Weights of a small contrastive image-text model.
Model: text encoder width 128, text encoder layers 6, text encoder norm layernorm.
Training: soap at rate 0.0038, 6400 steps, batches of 128.
Data: trained on photos with spoken descriptions (Open Images, Localized Narratives), 50862 training examples, 16.1 epochs.
Rows from block 5 of the image encoder of a small contrastive image-text model, named by matrix and row number. Rows with one number belong to one neuron. Each number is 128 + 24 x the weight over its row's rms, rounded and kept within 0 to 255. All counts start at 0. Numbers have three digits each.
After each neuron's rows are labels from the 100 images, of 14976, where the neuron reaches its highest value: "strongest on" is what is common among them. Only what is clearly more common there than usual is listed. The data: photos with spoken descriptions (Open Images, Localized Narratives). In brackets: how many of the 100.
# fc1: MLP up (encoder.blocks.5.mlp.fc1.weight, 960x160), inputs 0-79
# fc2: MLP down (encoder.blocks.5.mlp.fc2.weight, 160x960, transposed), outputs 0-79

fc1.71:155112095140134123116156107107128171109092113148107163134146091107098107133089152116148118106105126135153113158121094084114126160127117149127140167126099103132153151076154143112138131119110098123102148124097153152143126104104165107111124110
fc2.71:122154137119120070078099106152154096101154162145145113123101125128092099106121164119109136173116123148145160124125132123114121112096134131136128108122130106143086103165138138099147049126130129136134121151127102197152147109137089154146119093
strongest on: text has "grass" (25)

fc1.347:120133124113131116126128098057134129128099113143139091166123119143111141088139119131130133153140144091127153157150111097153147139101162118117112125161176137133137106096189150155135131086112129142149115128148134096156176129087152094180107126
fc2.347:153175132185122139154134102147138138127151048137137155096121148161157162121122138110158114124140093145137089108153140122106132123188122157141113152122118181099160126139123158084114133119147117172139166168108116138142135113134127158122126130
strongest on: text has "sky" (53); text has "water" (43)

fc1.53:145109110131120122096121157143137102112097071118141133087132155118143164144065109141135115140102130126150139135121114143121086135091090108119137126144112161175130129118122161144097103107137118145139177080136098121127119142123127155138121140
fc2.53:114157135128205092128102137089098139112143172120170132113103114143149136123136089101109094123095136146137144160118155124114131144151101130190137153079173145141119115174141126154139124142145124108106086118152142160110151139147095133128148134
strongest on: text has "road" (25)

fc1.221:161140125110092118114131105120151149157140159122160156142100147128096131129112109159107107154131122119093123122091089124113137118159142158102082102098149119154125135130119158144108155166117116146119143128115126168170073116127128158119121101
fc2.221:149106130127155096093149141159114139187130132104105132103105075113133163177112107113133144159146132105175161142126169155129115124107154122131190130141108149120145091135139099089127144131149123069132106193160106109113171140121155122117117112
strongest on: text has "sky" (64); text has "building" (36); text has "buildings" (35)

fc1.86:123104131127165128099155181106174183149113133147086112099093106095091137134134132141181166148144107145095133109132119111133117128123178135152159131137151157090112129125137109171148140178163099138144126104169113141156125099121116139115129160
fc2.86:138156094125164116138103138138121196155153153111127148115127159142141168150148135171111098133151135137139111127165145116127114117118144057134126124160134101105168130138159103160159107115121133114148115108151151159076155138117100094131155103
strongest on: text has "woman" (33); text has "man" (31); text has "black" (26)

fc1.597:149136111119160124120106170101144132144184124136185149146096124101124141113126129109134149151093119118115144138105106071083162149120153148101094085137112130115098114112145136116111154099123116111129130146081150091137118165132144148184122111
fc2.597:143139155151108151144149138178121120160111144107176148119135111134120138142129091190098098123143122101128144130117133115115126134138155090139152130094119104169126111127149122092128142121116100134165158104170083158149122129137125127097095125
strongest on: text has "road" (31); text has "building" (25)

fc1.493:142122141123094114194155108109155143093111118125129137113119117114073131120121167143125114113121147088118093109084135120126118114097145126145152125128138166125130132125135154137106108111122135134125166105111116132123121086117102093133086169
fc2.493:115097079144119115111136119165104155137110123147157122119166138148093146095143139107124138134147101117173130117106137155123113121111100100139149143179161115141128122145154165123114110134131126105092172117111139123170157133096105110091105116
strongest on: text has "wearing" (36); text has "man" (35); text has "woman" (28)

fc1.122:155098085124093121107103139135159150092140099114106124118185161167111125095123110123116107190100125132167095113152119140105147148158122125108119146128145179136122114090062112136126110165145130110130092132174173138131138123180118139114124136
fc2.122:132101117093113113136127068119107137179139094137151109181131145108130123103099129152112187174152112132103167131130142116175129144077157148136131111114115075135131156145165180110113088120107139131122142155078096098110146142132123117164196144
strongest on: text has "sky" (61)

fc1.14:148107099070145112162135142117114142137130153100165190112157131137139148179093108137146129123104148107100140127114138150137113137152117150122110135141124118141119147103119120132110204151163133112179100128119125104117142132200114135145146121
fc2.14:150136151099148096116092185147174081155121149111166136107156136154146114099108114121091085141141157118108144138163119126139149160113120116135129139134165086145111173137120141085130115124133160114155105161137093132077105118112123098100086109
strongest on: text has "wall" (44); text has "table" (38); text has "sitting" (38)

fc1.169:096124111120170089159132101087121166120108134079117148086140117091133151069118097099178140148146132133140162184151073142124100117136153127108097135145148120170123126092172128143162108132127135136157118148082134098148143120140131095136137136
fc2.169:127121112121114116182096148118122128141141133163111117110133141156105131137185176095067132096124157111120082145106113096118189176128088102164156092166157133122145106141168159122123155102146143162122144163124127121116147144081145113159119129
strongest on: text has "sky" (67); text has "white" (35); text has "black" (30); text has "water" (27)

fc1.303:133167136100117122188119110120163135160164120087162134105115108101155155157147102112138121134116120112136141143097102068125145107098104093137117122154089146114150115087132138079131151120120153105103115150127114157125149149130101121091169094
fc2.303:116096118148142108104116139138119108152095126056178076124116150154113139117125147116107084112150175167092152163142140136117129122101155121157114165147151127157147116144095168115093133118129109135126111129166133125094161129128116106086102095
strongest on: text has "grass" (31)

fc1.217:111091133134116072077136134114106117125111132087099139144186091140125121133114150144107104091115096105128109139136143160126152149090127110134129134154112116120120099094099148101114135141186088133109136147087102073111092188130108155147109099
fc2.217:138142135125103148150115117107127094144142140107131139105063143152168100130158136120092137115136163091098144122136145156135123123099130135101123180151093126119106096130114159099153117105095126145086167152158124095071157129094158129122143144
strongest on: text has "wearing" (37); text has "man" (33); text has "two" (30)

fc1.8:140105135098097132160127116136160158146105101111146148116106147152099108127121161153122121135126105143168084147119154106112125130156098101125140086120172150179127144129162137120107111116149107107136152145118153118160135119093147117109059143
fc2.8:138136140162152150152145104153128134117129134091155110122170087117118127116128127115112182104155124115126127139076147167142115103121111110122183143134122151123134108082109127145143148153103142158110151103118101123146116136151150160125127135
strongest on: text has "wall" (43); text has "person" (36); text has "sitting" (34); text has "wearing" (31)

fc1.437:120131065116116108124143131115109147128093085128151123142119110149105142106100140132120156153143130150148115111094150125147117135097112140128125121073137137122087123098134134168123139123140158098146097121134137119148076103105119143146196107
fc2.437:135172140149075155134127084132137128123139131107083120166171148143138113124144164101118121106109138116139146126151127151130149107137154104126125099139171086095147084146121079118156132123134108157140121118113107159136124138123119106126129146
strongest on: text has "white" (28)

fc1.552:072088129128167162079077160121113115149141110142104140143120109160129131122101135122147123145157158120128149079133139147121152157111108139136158167132073155114105135138138116129122140109134152140173146126141132119151109127161147148161065165
fc2.552:156159131145162105138142131133174143088115157115118130148119125143141083083089100112129123102170106110163142166166140116112116085201103103126142165135129122126151132100123122143151131079113126119163178113113142094121116162141147125151138118
strongest on: text has "wall" (44); text has "man" (30)

fc1.185:105118167130139136137109189129154131108151103165093132106116106147128123146115119101115151122089104120097129109054119150083133109115110131196124111132099114099102155152173119114155136118120140119186137146103118087155138129156111088166097094
fc2.185:099115136125131111044126167155130142119162195124180147129139125165164091075134155176124148116116119161117109122134109124135151163118131120132109154143111100123156140131139155151122142188126178136117147128125087136136106128098134095146114148
strongest on: text has "food" (52); text has "plate" (35)

fc1.623:116151121133119117130134123141145138130174118046114109105153175121084133052143113106134144145106137124112127153124109145090136139148097140111131130131147126134108084116131112117135131121130132101123092118115112151133141116137145107130113152
fc2.623:101141109161115151188141135123133142102109162144093127127155117132118114133089154096135094131148114113158097129130119154132116151092072103154166148165112116138133139133129110127123160125177136070149116136182129104112116141135151105154128095
strongest on: text has "grass" (46)

fc1.2:100108100131124111097128120143146141129151089113125115126154104108134137079154111137117131146184095096133083129122148088156088119093178105124160147161111148101175100120147101096106139128148120134148150115116080150138129120116113147049124124
fc2.2:136127168115134136111123120116142122108111124160101127150113113115143162160154149185163137124150100151093089172105137105092149118139120112157090133134096096110109138144099151150151097135156115130145153115151166139120138150107124109167103108
strongest on: text has "woman" (28)

fc1.568:120113103119127131163149136115112135132169089120142131108135123100190115120124154102128121159090129175151118159112134141105121127139094137142102080101177163162082097091148130125157160077131133114146188122179114142141093179116134103085110138
fc2.568:156118147156129116123145123170137119102127118141118120147108090108103179173122133118125126124068111140133128107129201153135135148118129153122124171141131118135152092119148156129119140122107132115167088121124116081133108094137111174147077108
strongest on: text has "people" (54)

fc1.748:129121112141153133129098107172129092104172148115129105144093121170148154119126127133126091125069089148065094083129111155126133107106117125152125157102114144121151141144121122085142078125161109106157114134106138084167138097127114126123143146
fc2.748:143119142137125120131124155161135089128079163172127112145189122164140140087102124138130100143151143135125105125110105132091111108104100082127108130126121105131131121138139122097160099109136165127132149111114147136157134143173140132096104118
strongest on: text has "food" (40); text has "table" (35); text has "plate" (26)

fc1.250:115124092162113161176141136088117138097070118083140135114125122137154103150125109150134103135149128151107072173137154157146153133124137108124112112165129150125107120077120169137119116097147165153151132127156120159119148140116134161111149176
fc2.250:165153151105137138100116148148140098142139109124153168099162170114109139121174137132130155087152133166149116123151117129127142111169086158149163168119141104147145141137142111123138155143178096138152120131113143114142093139105143092104116120
strongest on: text has "holding" (40); text has "guitar" (38); text has "man" (36); text has "playing" (34)

fc1.416:084120127141153137166125101125088148165130143137101105128141140146188101118176151169154177148147117118072150131100150116140093113107122102124122134161119124109104123125120110152134130104105135153138145124122164144114160172114135089129097096
fc2.416:122118129135090132110181130138120133135074127126122121151134147115110140153126123136161122186112146163186170142153102120122081102128129101126113136101128109132151109107118146104121115117109093101169143171126160170101157132109101134163131143
strongest on: text has "man" (48); text has "wearing" (46); text has "wall" (45); text has "black" (30)

fc1.595:117124112092135135132162139122129116124114107136150140164139109122100122128114091114107176103106153144147104089125166152143148112170115119092169118148120111117121174130139188111116138153134140082167134124105094084136094143164143088147091078
fc2.595:101089106131130141099103126101139149135112101118120137132135138128122166125114170126086126173101117122135172107146117122168114106148129044131133114127116150104111109144107133133123115136138155088129101123117150110151124128170142135139126104
strongest on: text has "table" (52); text has "food" (43); text has "sitting" (34); text has "plate" (29)

fc1.117:081161101154137126066141127159127085140152142124134135179128128134137104124152154116127172138118111138106168093160117082115140116136106105081145134122114154151108107172130113115131117120109174118151099093104119089144131135150126144138115098
fc2.117:152166113153154114153139138131131117079083115149137121140130141102122129157099162124100073149135132128170134136106122135115160106159152163111112145112131066110118131102125124115138136165159139128136139107114161135146132102113151126162122167
strongest on: text has "people" (45)

fc1.766:129163159125155132133138180121140110113126126104092165113163093138149127133106183153145122099145084095162174100146128157144169084143102112118122176133120147113094125121123124104096135120139121121139098122075109158156156137064154083141149175
fc2.766:115139111156146140110103107154165153139158091138147108093120146115154109155139148103120114128132123121109128125088133123087098125111158118092085123147096124159128117114112167106104140146150113117159175159184079104105125144119108143129072097
strongest on: text has "holding" (39); text has "man" (35); text has "black" (33); text has "white" (31)

fc1.75:142104144109162152141182108121114124133071120187113120110135117150154125113154084139155169135148144123140109091106142152122132159129139099125116140117151130120158168139101138160125133109120138117150128120156061125116124165183160122159153104
fc2.75:140153119132144146121115176149134144165140113075151137098112129140104163108132166137126122145126120146135141119123123125166088104151120093084118116156129155114164159147140096116130104139116157176125102148141177107133157179106135136131094156
strongest on: text has "holding" (36)

fc1.1:091157104115126136137135133112124145137135134085140160120138130111166147100151130132110135121159126102148114094150120140125150160146099098136131146191131156126128152114143120085105154127120163106117089140088080129119112151119089123116133172
fc2.1:155129144149100160161114127127090129124078109158121123108137091117136120127083169154097062119088164138135147158110142110099105113116155092157142103137084131149147155156123162161095129140136142124120095124126122110144172123131137129160100120
strongest on: text has "woman" (31)

fc1.719:117117157119144123132109117138090128178098151144147115168112099128140143104145133101102113135118079138133103115149154133149109145099183118146137144143117084124132087099131150098111157135120093134140125159156144055139103069107163122089113137
fc2.719:136154111104101123159131100158124113144138173119115138089142115140110136157112126149121096092124155085154141132124135166093101139118137117100126142128089070170120158103172122104137147154102131117148149132103129121160085115147131101125101126
strongest on: text has "food" (34); text has "table" (34); text has "plate" (28)

fc1.114:094120142155121067145108127122123130144082055122132163133119103157101146136146137163135168121115142085157113083132085107106104106127134127127158139139114169149153137118139163134103100123113137140079141110139139123091157098150083136147134129
fc2.114:147145083104132140123124139188154111107147090136170088137119102107141147092090088143120091151125078175095082165129129106104111113160144131138114125110105122121112114107114092118144144122114126134105127129119061160170129112148157125141113152
strongest on: text has "white" (53); text has "black" (50)

fc1.767:103113112150123128165146129130122093140117146135109126132154118122175112165128136156148146090136114165128119099125120116093110165129132171135134124124140125121104174062143157129127088099161140131135122084137112096109145150154134137115078139
fc2.767:102165103131118121140127162133130099125120130090108147137082110094085165104161067149130102141108148133132117131106085145162145137151120146096116126156101105132124115108141159151118130109157131093097141107100086097135140107119130154147147075
strongest on: text has "people" (58); text has "sitting" (40); text has "lights" (30); text has "front" (27)

fc1.17:114158159116124081153123107102147100184092164138145141147153135150188147124119112127151149137092076141109141117117097115144153139151101095151143111101123124112136140128095107136097147131105127131092115170126131166104154063116132100102081092
fc2.17:113122135174120129108131130087159186076141115122143178091148122128173142146112118161096165149139078123079151150138116130109141101110128128129113132126147143134166124086138140127136105139117174129141119109146146137112132139111112106095147122
strongest on: text has "sky" (85); text has "trees" (62); text has "buildings" (32)

fc1.469:127109103132144101084179118109153156123138118144180150119139119108103136125135079127138131157113107072131158145159106148147151158110115110144125140101110104103164136136131130136184164129151124148157141116104128155175165132137125163103123103
fc2.469:125140116114129088107154157138177089148099153145123105058105090118130158143169126100123173133137162144109105150122140139161131149123113118140175098140084141145098100090126121112148128126126128117112106139148123167184157111142130115169158142
strongest on: text has "grass" (38); text has "ground" (29)

fc1.662:105155170148127141154136110126142107137142106113133155140113101172145104134107137149120116099118122117146083144112098087114154110147153095095110119131121135078144106153140168099136118124123156109130168125156135164149157111093102143101113107
fc2.662:125132131091082131145150156117125163161125152140126093148152121099140139160162142129123124130157108147133161137127140185170116153101154122115131133153099096179158118125125113147102135139153165138104110121098107131139150106143148099148114136
strongest on: text has "table" (32)

fc1.77:117108148124148117072118136140137103159152103126127105110116121093129144115185150112105100132140139148132081175159127097144140127116083109129110123154118102103165121169111144112107112131136121090183116150102139124102148146094141065144131130
fc2.77:118119103105110161148141160152106134099178100126182137138100120147129127134112084155146162108096123123137114096093128122072108098153150146109105092142155162101141093129142149113138149142139146115069102154148157128116132114135151135108165122
strongest on: text has "grass" (60); text has "ground" (28)

fc1.331:160109121103129127138171139123088164072154134120090153176128089111094144135102147134144155105136120111137106077113125155108145105132138160166167152101126104093129134147118141136152133175150139109155113134066103141138108180179134102136108070
fc2.331:078129141146119154107113176118110106132128107102142107143153134128128150118132118156063116118142162116121134078106123089150080159092145151124145105138144135084101114140112156137152135126173140122117137137145134107157106115150160132142141142
strongest on: text has "table" (47); text has "food" (30)

fc1.102:127128159154128092113131175085146184100156162132105085108147124096135116146181140142104108070122113156146111119150148159136144108101089140110148138112112129124102153108149106109108081129095134123140112139129097168127133131107150100149167186
fc2.102:136174108144120150105154129104121108143096126129165125147112115108154133140130125123158080116092140131133119132110128127150148126104143152120133133149135143105110161147126149079144121149108115162138109103083154137130123080097142175087152121
strongest on: text has "white" (43); text has "black" (42)

fc1.70:151136102086150096112147170106117155146120125104123173122128134164143108177153132123131126117111113169103115165168101141160125164115117113114139089110128155137150165135084104151111141149155134095134130113105130117125120110116148099130129138
fc2.70:111188117113139093109099114124151121095130124110127159144120097155105125154109119116135107139094130102119121080133181167141108160128128115120151114164119090130123127178087134150144157107154135152094159164154148150124108128139185108105144132
strongest on: text has "table" (35); text has "sitting" (35)

fc1.374:146145129148145092173126124143114114092131111133115159127107099098130159104159139109126108142131132149122076108115152120095101114117151138096155123070134131148095184124137132147163114102151196136150108140111092117071132149115131141146089116
fc2.374:148110116141141174134143114165133124126121104150139133082128097128101067143105114134122127089125165110137141160097120088132131124122126169078103131132126182128151128095126164140070137126103150127128128121106125100139125126105148136121119126
strongest on: text has "man" (29); text has "lights" (28); text has "front" (28)

fc1.78:130115104108139092144139078120131168097134119142117142086092103163125130153158113149145123112130159174127106122088131134109137120107110101113100126161176111156103176156141123126109157123116115114115150162097132124174122102149141148107152127
fc2.78:088123112101118100125151137114149120158147097127112111116122119097163103114094158144110129093183137147109174124122150137106130086109104172115111123109141116090110123188158072094118141127113126095132135129132163082108101079142138131150096127
strongest on: text has "white" (34)

fc1.276:077126120143103164111100131152102099130119159150126160156172104069110110115138111149115146143110085148131122158152144103134132116125085104090095089112137107097113129140141115121135110131130133091128124127138118083124154145156124126102138129
fc2.276:125138102142147133154171130128140132109098155141165117130107173135113087164163130096135145106090116128144156116160092160115122154162132180140154132117149121145089151158122135104161137143127121139116125057076096151140128139150143127146119132
strongest on: text has "trees" (78); text has "sky" (71); text has "grass" (43)

fc1.477:154110152119106168128128150106123134119103175115142107121150077176170105170089105115140196132155115147130100134143162150127076128104138143130127156149126187122138082098120143143091134109115144116166109137159139083109112134124091130124138137
fc2.477:106135116189085124156109127143097142102157149167131148119132163119117109125091115120142182099138121139116125151113101150135086149107128122135146111112067119130124078112115134164148095108104108102087118146181105121144125135136126107129133153
strongest on: text has "road" (26)

fc1.545:137121123104125156150152150116124085132142089185107113128119141147092083083098180095121093131099123079153126160099129099132183137135136151104143102130113106114155157140142159107118117086077113136116117107125143124131117142130137143075105113
fc2.545:140094099162110125139124107150150141119150106141128099094085139124124162161142135122115147098130146112104151160140135147143095130131115113108163151099117137109172127159123154126115118139123144091122103123092109114099131102126109078142104098
strongest on: text has "grass" (32)

fc1.61:083085086105122133122152126109123127086126154132140112091109126125144116130109123128148109092115118144116090081155139111126107080113160075088125144189163181090162140126151113119160091149100145129110095156116138141112140113120162133133092114
fc2.61:141137111136133148142152138101138131146127150130130125133124133117123103158157113139123139121125154127143128131129138090152132145163164132164126121138122113133103111142126165078111093087157152108141137136117142108145080166116116129141136096
strongest on: text has "table" (39)

fc1.696:106115116157103141132166075130127097098129111137119120088124154119135129129084115103118154150145124135145173070104103129156106111164142096107118152068136135132133133126083129191148124139085093109124135168111131133109150170107172137130106093
fc2.696:105065196156093118115120129162145120133140149096151105110147154180178135101098127136127099128108109093126150149122125116073126078117127132138121092127134176108128172125167105118116094143155153149135111125085095144154099120159169129127119139
strongest on: text has "sky" (66); text has "buildings" (56)

fc1.85:098082111131140093165094122139112138127114083141156116076109134133134110097136161138160127130114090100075131123121143128140164104143169109151130098140101115156084126115170159118129160126152143155134164127110164141128110119112063129153133094
fc2.85:143118102107112128114134114133125162167109139116100074131132148155099091159142107112168133129098130193113167120133085102176126084110089145159133087153132120116148119137094115086117155127139132094159132100124126172115146132123156104119122159
strongest on: text has "woman" (36); text has "wearing" (34); text has "smiling" (25)

fc1.691:107083108097156128115129135132123111115146134087114116156153140134099115109079125144168136163157127144168088081117108139142125104091108143081123099093110118134127099130131115162134109164099121075123153111113094148129119095100141165123132157
fc2.691:140124150143171140139088125135114148135119136111141113084111141154159167115166185093110119136163126143157159107130111168135149130135151138098118153154138110127147137143122097088113123162156093135117156126105123136115146137140139132124102095
strongest on: text has "lights" (38)

fc1.361:096147134080131165113099109174075146135075117108112141091144096127126116138119141143167120108152116182120097142149082135136136145134104108095172116122096162121148105140164115133125123151150110105134110095118224156109149135121168135116120107
fc2.361:157123144069155103131084060176115147127168174160142105151143123110087103141130155140141168132133100120116146108086102113146135107118141135155128132136125070126127117126125122141132114133124113139128111129159082106104073130169136145153144141
strongest on: text has "woman" (27)

fc1.459:166157126130129126111150122124133147115117120146101159097132113156150103130117172179101169125116157105121099123102129164112109135161153161120105147125162106102163115168081134108149067184182143120116093132105139126129110136127127114106103151
fc2.459:168119072160108134104133083172105134160108136076105155148103098129153120119119107132103103156124142162134111113123131126106137091102100112136118129101109139135125145108114074077138156106105135180146092113138125108110160092161151114131141130
strongest on: text has "food" (38); text has "plate" (31)

fc1.401:163131155114147074153141131138108137090126151111149139145125135150105157095104091105124114135153114112084132140135108145185096129150131111155098108120172124105134154131119130158129095135110102111125078162114148149162108096127114112114087114
fc2.401:114082145159149136073156140075115125160122078122114177143114165143157133105128119139087173139123168133127140110098136120133147108145184124131127148125125149137111105112162151090125065145130134113107144111159133180121111138123149116135112124
strongest on: text has "wall" (43); text has "table" (38)

fc1.438:102150148129153125133138106117153094116136155115150135145164139111119117101102153133160110122136127103174098109155171097118091129138162133130173137179102145073133186156122140127129099097091142126118131160060109094094092161136130108100108157
fc2.438:123140114164155145128142092161146132120110080126129135141087115100134182115132130162099128135125136096154121137114132083137133113117151144095118137136110119104099126147158176135170121069150127112170122104130141117154166110162170173154159105
strongest on: text has "wall" (58); text has "table" (56); text has "sitting" (44); text has "chairs" (30)

fc1.747:123130115077136134165122135102129140099131172121146133140143098114138127109165133170090151139107134124113088104161130129159137117084113152094133116107166145134148144066135105173107117088135137098152131140145126127123087171081185136126130084
fc2.747:075074166100132136147175142131140147121111159142117188118167126114126137122132170139138102115138115111174168126135115126130105163121136133154131097113124139172150117071130146134111109108109175137099092078133127149131114089123133141087083124
strongest on: text has "white" (49); text has "black" (45)

fc1.538:122086153129153098149159078113165114125143158122152128102165111129105161144106132153138090117099127150112111128093170125137099175164117124158126119102127145103097133153151144159126129150135169148171145142090140110163144094110164148135129104
fc2.538:145123130178094133149146130114157133139137082140139171153131109089123108130132085138080117130139163104141111153166094120111134086161108130159153118159127079145111118073144126156101139117105093114095123133125123121127187119115105099122141148
strongest on: text has "wall" (57); text has "table" (43); text has "sitting" (33)

fc1.178:110110111060117126125135107083137141083104154155102119146093111165100111137128140125110117073159169157187123170114121095140147125122172148117150156149137135126117136118138105118154113111119151124143161148097159106141113124139147084095169121
fc2.178:110101140182112110138136171143138158130123140118136112097094147147105141134117123134104127122135119119086144138159185126080153122165133171155134156148165134098112096157107100120099156138107087132177090156141078159152136141147116163143149092
strongest on: text has "white" (33)

fc1.219:158121141127083116120099124156105103124124183145109120073124113128152125124108140108146117108139121091141115117176122118131172091114131171133137127125126083130090113134134117132190165107109111173123072127114090125108110138135144120102102130
fc2.219:109125117122113142081181105118138114175134155108158055103171165109156111113179142128107118080104140140154111133106146096152084155088121121123137113103073147146158131143072139162116132109146129095112148108115108144138129127145146115125126099
strongest on: text has "people" (62); text has "sitting" (44); text has "table" (36)

fc1.179:119102118142144134081141113123092122125124100108075061156148132140108146085148124099139142122124102101136132124121099109118107155120155152090148165159123138153130149111134137132140127118155122127182123141152128163127111129124141147100083109
fc2.179:163103155092111111128090126149135129091131101105161121122166137131145135131117144146138158117153159114072176107163083135106109143146077056149160167114117125164105117108140093119169144111083121139142144143122143128108177100138117121127154106
strongest on: text has "woman" (26)

fc1.275:149143106093133147167121144101146121097130079153161168119092143160151103107111102139141103103114122085146157136096163081140148102151146139147121112149091134144130133116159133132119119130117111120165145100077103161210151121101114172099113131
fc2.275:137116131122108137160165169184159148132127148127122093141179127169142109153149142115111132091100174155100132134128132138155136115137156158117124127112168098114125143159087160135129155125114207133159118174112124106068157154092120113064123133
strongest on: text has "table" (47); text has "sitting" (43); text has "wall" (40)

fc1.321:133095119095088131162115159142126121093094097099115140156144170104092145162168102132075159109145118137103124129120136175141128122123130096129094111143106119148159156123154130111149116105159150145135163137116133154138108138095148078127087155
fc2.321:179141144092134148106128111131129141121122113084142137143155105107149117109129141169131111136112111129160126106113138113126140069134134160135156100083099106128122137146128141147137135166099162112157121149139059090095115083160118126133133143
strongest on: text has "wall" (41); text has "wearing" (36); text has "table" (35); text has "sitting" (33)

fc1.267:113150164130125058079170144151127088155117114148100180129118091122137133103095125110124137096147152120138092107103130130145160085153113110132117136164115172179145158098114139116123146107158095125137144159115128108145163138128116131124107133
fc2.267:140120160143119157168130123083128160151107142135143122165109108088157132116137106160136115120117135138081115130135174099126159164108183102123144213157147112116106120140144119129159111139154112092121146133138136139119138098168143189118125145
strongest on: text has "table" (33)

fc1.650:100072112139150136081113134148128092112180117099151102137110132111149163140145129124112124154159169130111098151150119128127091096130086138140139125151089134161127113152134098149157174124110151118160138153124125121184106175122108120093132136
fc2.650:120140139092157105139088116125138093168093137092189100120115110133146143130107140128120118123118171089121139131092149174132142122099089110146144128143110110088132132133131122163136167150192090118146102110148135175113135163159060146162178125
strongest on: text has "people" (49); text has "standing" (47); text has "ground" (42); text has "grass" (39)

fc1.695:164112125085133115087111123114158138140129131156155130118117140144135126130111095138119110123165111182093094124084150155130163150138145089176096149097135070124108144115116088114147117149156130101167158127166148150160118160162102156094083127
fc2.695:068130155124142177103116156132118137097158138122138138126109097116123144087114088158179105144105122141084129121187162117147158138107136117123136113147119078138134091150135149146151129093124139131120105133126112147104098096134117082172117149
strongest on: text has "food" (53); text has "plate" (41); text has "table" (37)

fc1.392:150100089095134122157110130113165099141130083141146156118113116153140193133139101118116117152129093129122080165066145122144120106119136141112131133096152181083086134118132129136114110142128148129144155096107104123118126118144116092120168137
fc2.392:135150130160166108131118143120135137142159153132124125067141140155089117105180115109088101129120129123138116137137096107152144139130132131146121117138147130134103156130091136105145124114128138122092149181118128112146119144071135116102115099
strongest on: text has "holding" (35); text has "sitting" (34); text has "wearing" (32)

fc1.260:147114151134138115123111116110156181161127134172071102143147113138117137102107124113173130158150128155104141153156147093170123125102121147096100106160103114108100114112118124114095118122128167070184179131136124124116136113124165117132115147
fc2.260:136141121152123156114143152159144093104134133123124143075123139124103115127129124142138103126096133139141165108117142143109106128136137136138118145135092148120105114125123119164116059130154179102140123149128109141121142143113115154156094180
strongest on: text has "lights" (32)

fc1.573:136107152141122116144126133130134108160120140092100137143089107136127163171108134137165117138121175116106090141174129129158100125132090118150140121137146154150162098169103152106096095121144106100103127130118151171121144178108085140135133069
fc2.573:118155146109144119110126162136105142077134105135140098120142167107125113128121139111099154106159111109099131094151162134122142134132117125139122172149126095098160125117115128138083130089138166124081148089156103135138150143109173134150156159
strongest on: text has "road" (36); text has "vehicles" (25)

fc1.385:115117094131118128132144108117140096096130150085141128108109109152155102096107096128130148143122154148104088111131110158130135150153119088144153139122141121172165135123103101149092127135089087120113127162111158110123113142106093069111139103
fc2.385:152119144112109117091112102165101140164149160147148116130112122119135135089110103165156150135140138118143149106139149144170140081113144121115132135113161116090114107111099122141070101172100155101127134117101096135110097097102104109169078116
strongest on: text has "road" (33); text has "buildings" (32)

fc1.572:159128139122150115104118171121147136139113153113155133144100148142122126131123147081100095085190118111093093112202113130144129169146144149136124087096110092142167176123102120077136126116076131133137146144123120121120107138162168104126141070
fc2.572:105156099124155138146102085107137148106167138131130122121066094133113117168087098154097159143117117093127153110167120101076149141144132147158089137103167142130126117126132128129118132101139114104102101093138116107174111159157142135129130146
strongest on: text has "grass" (25)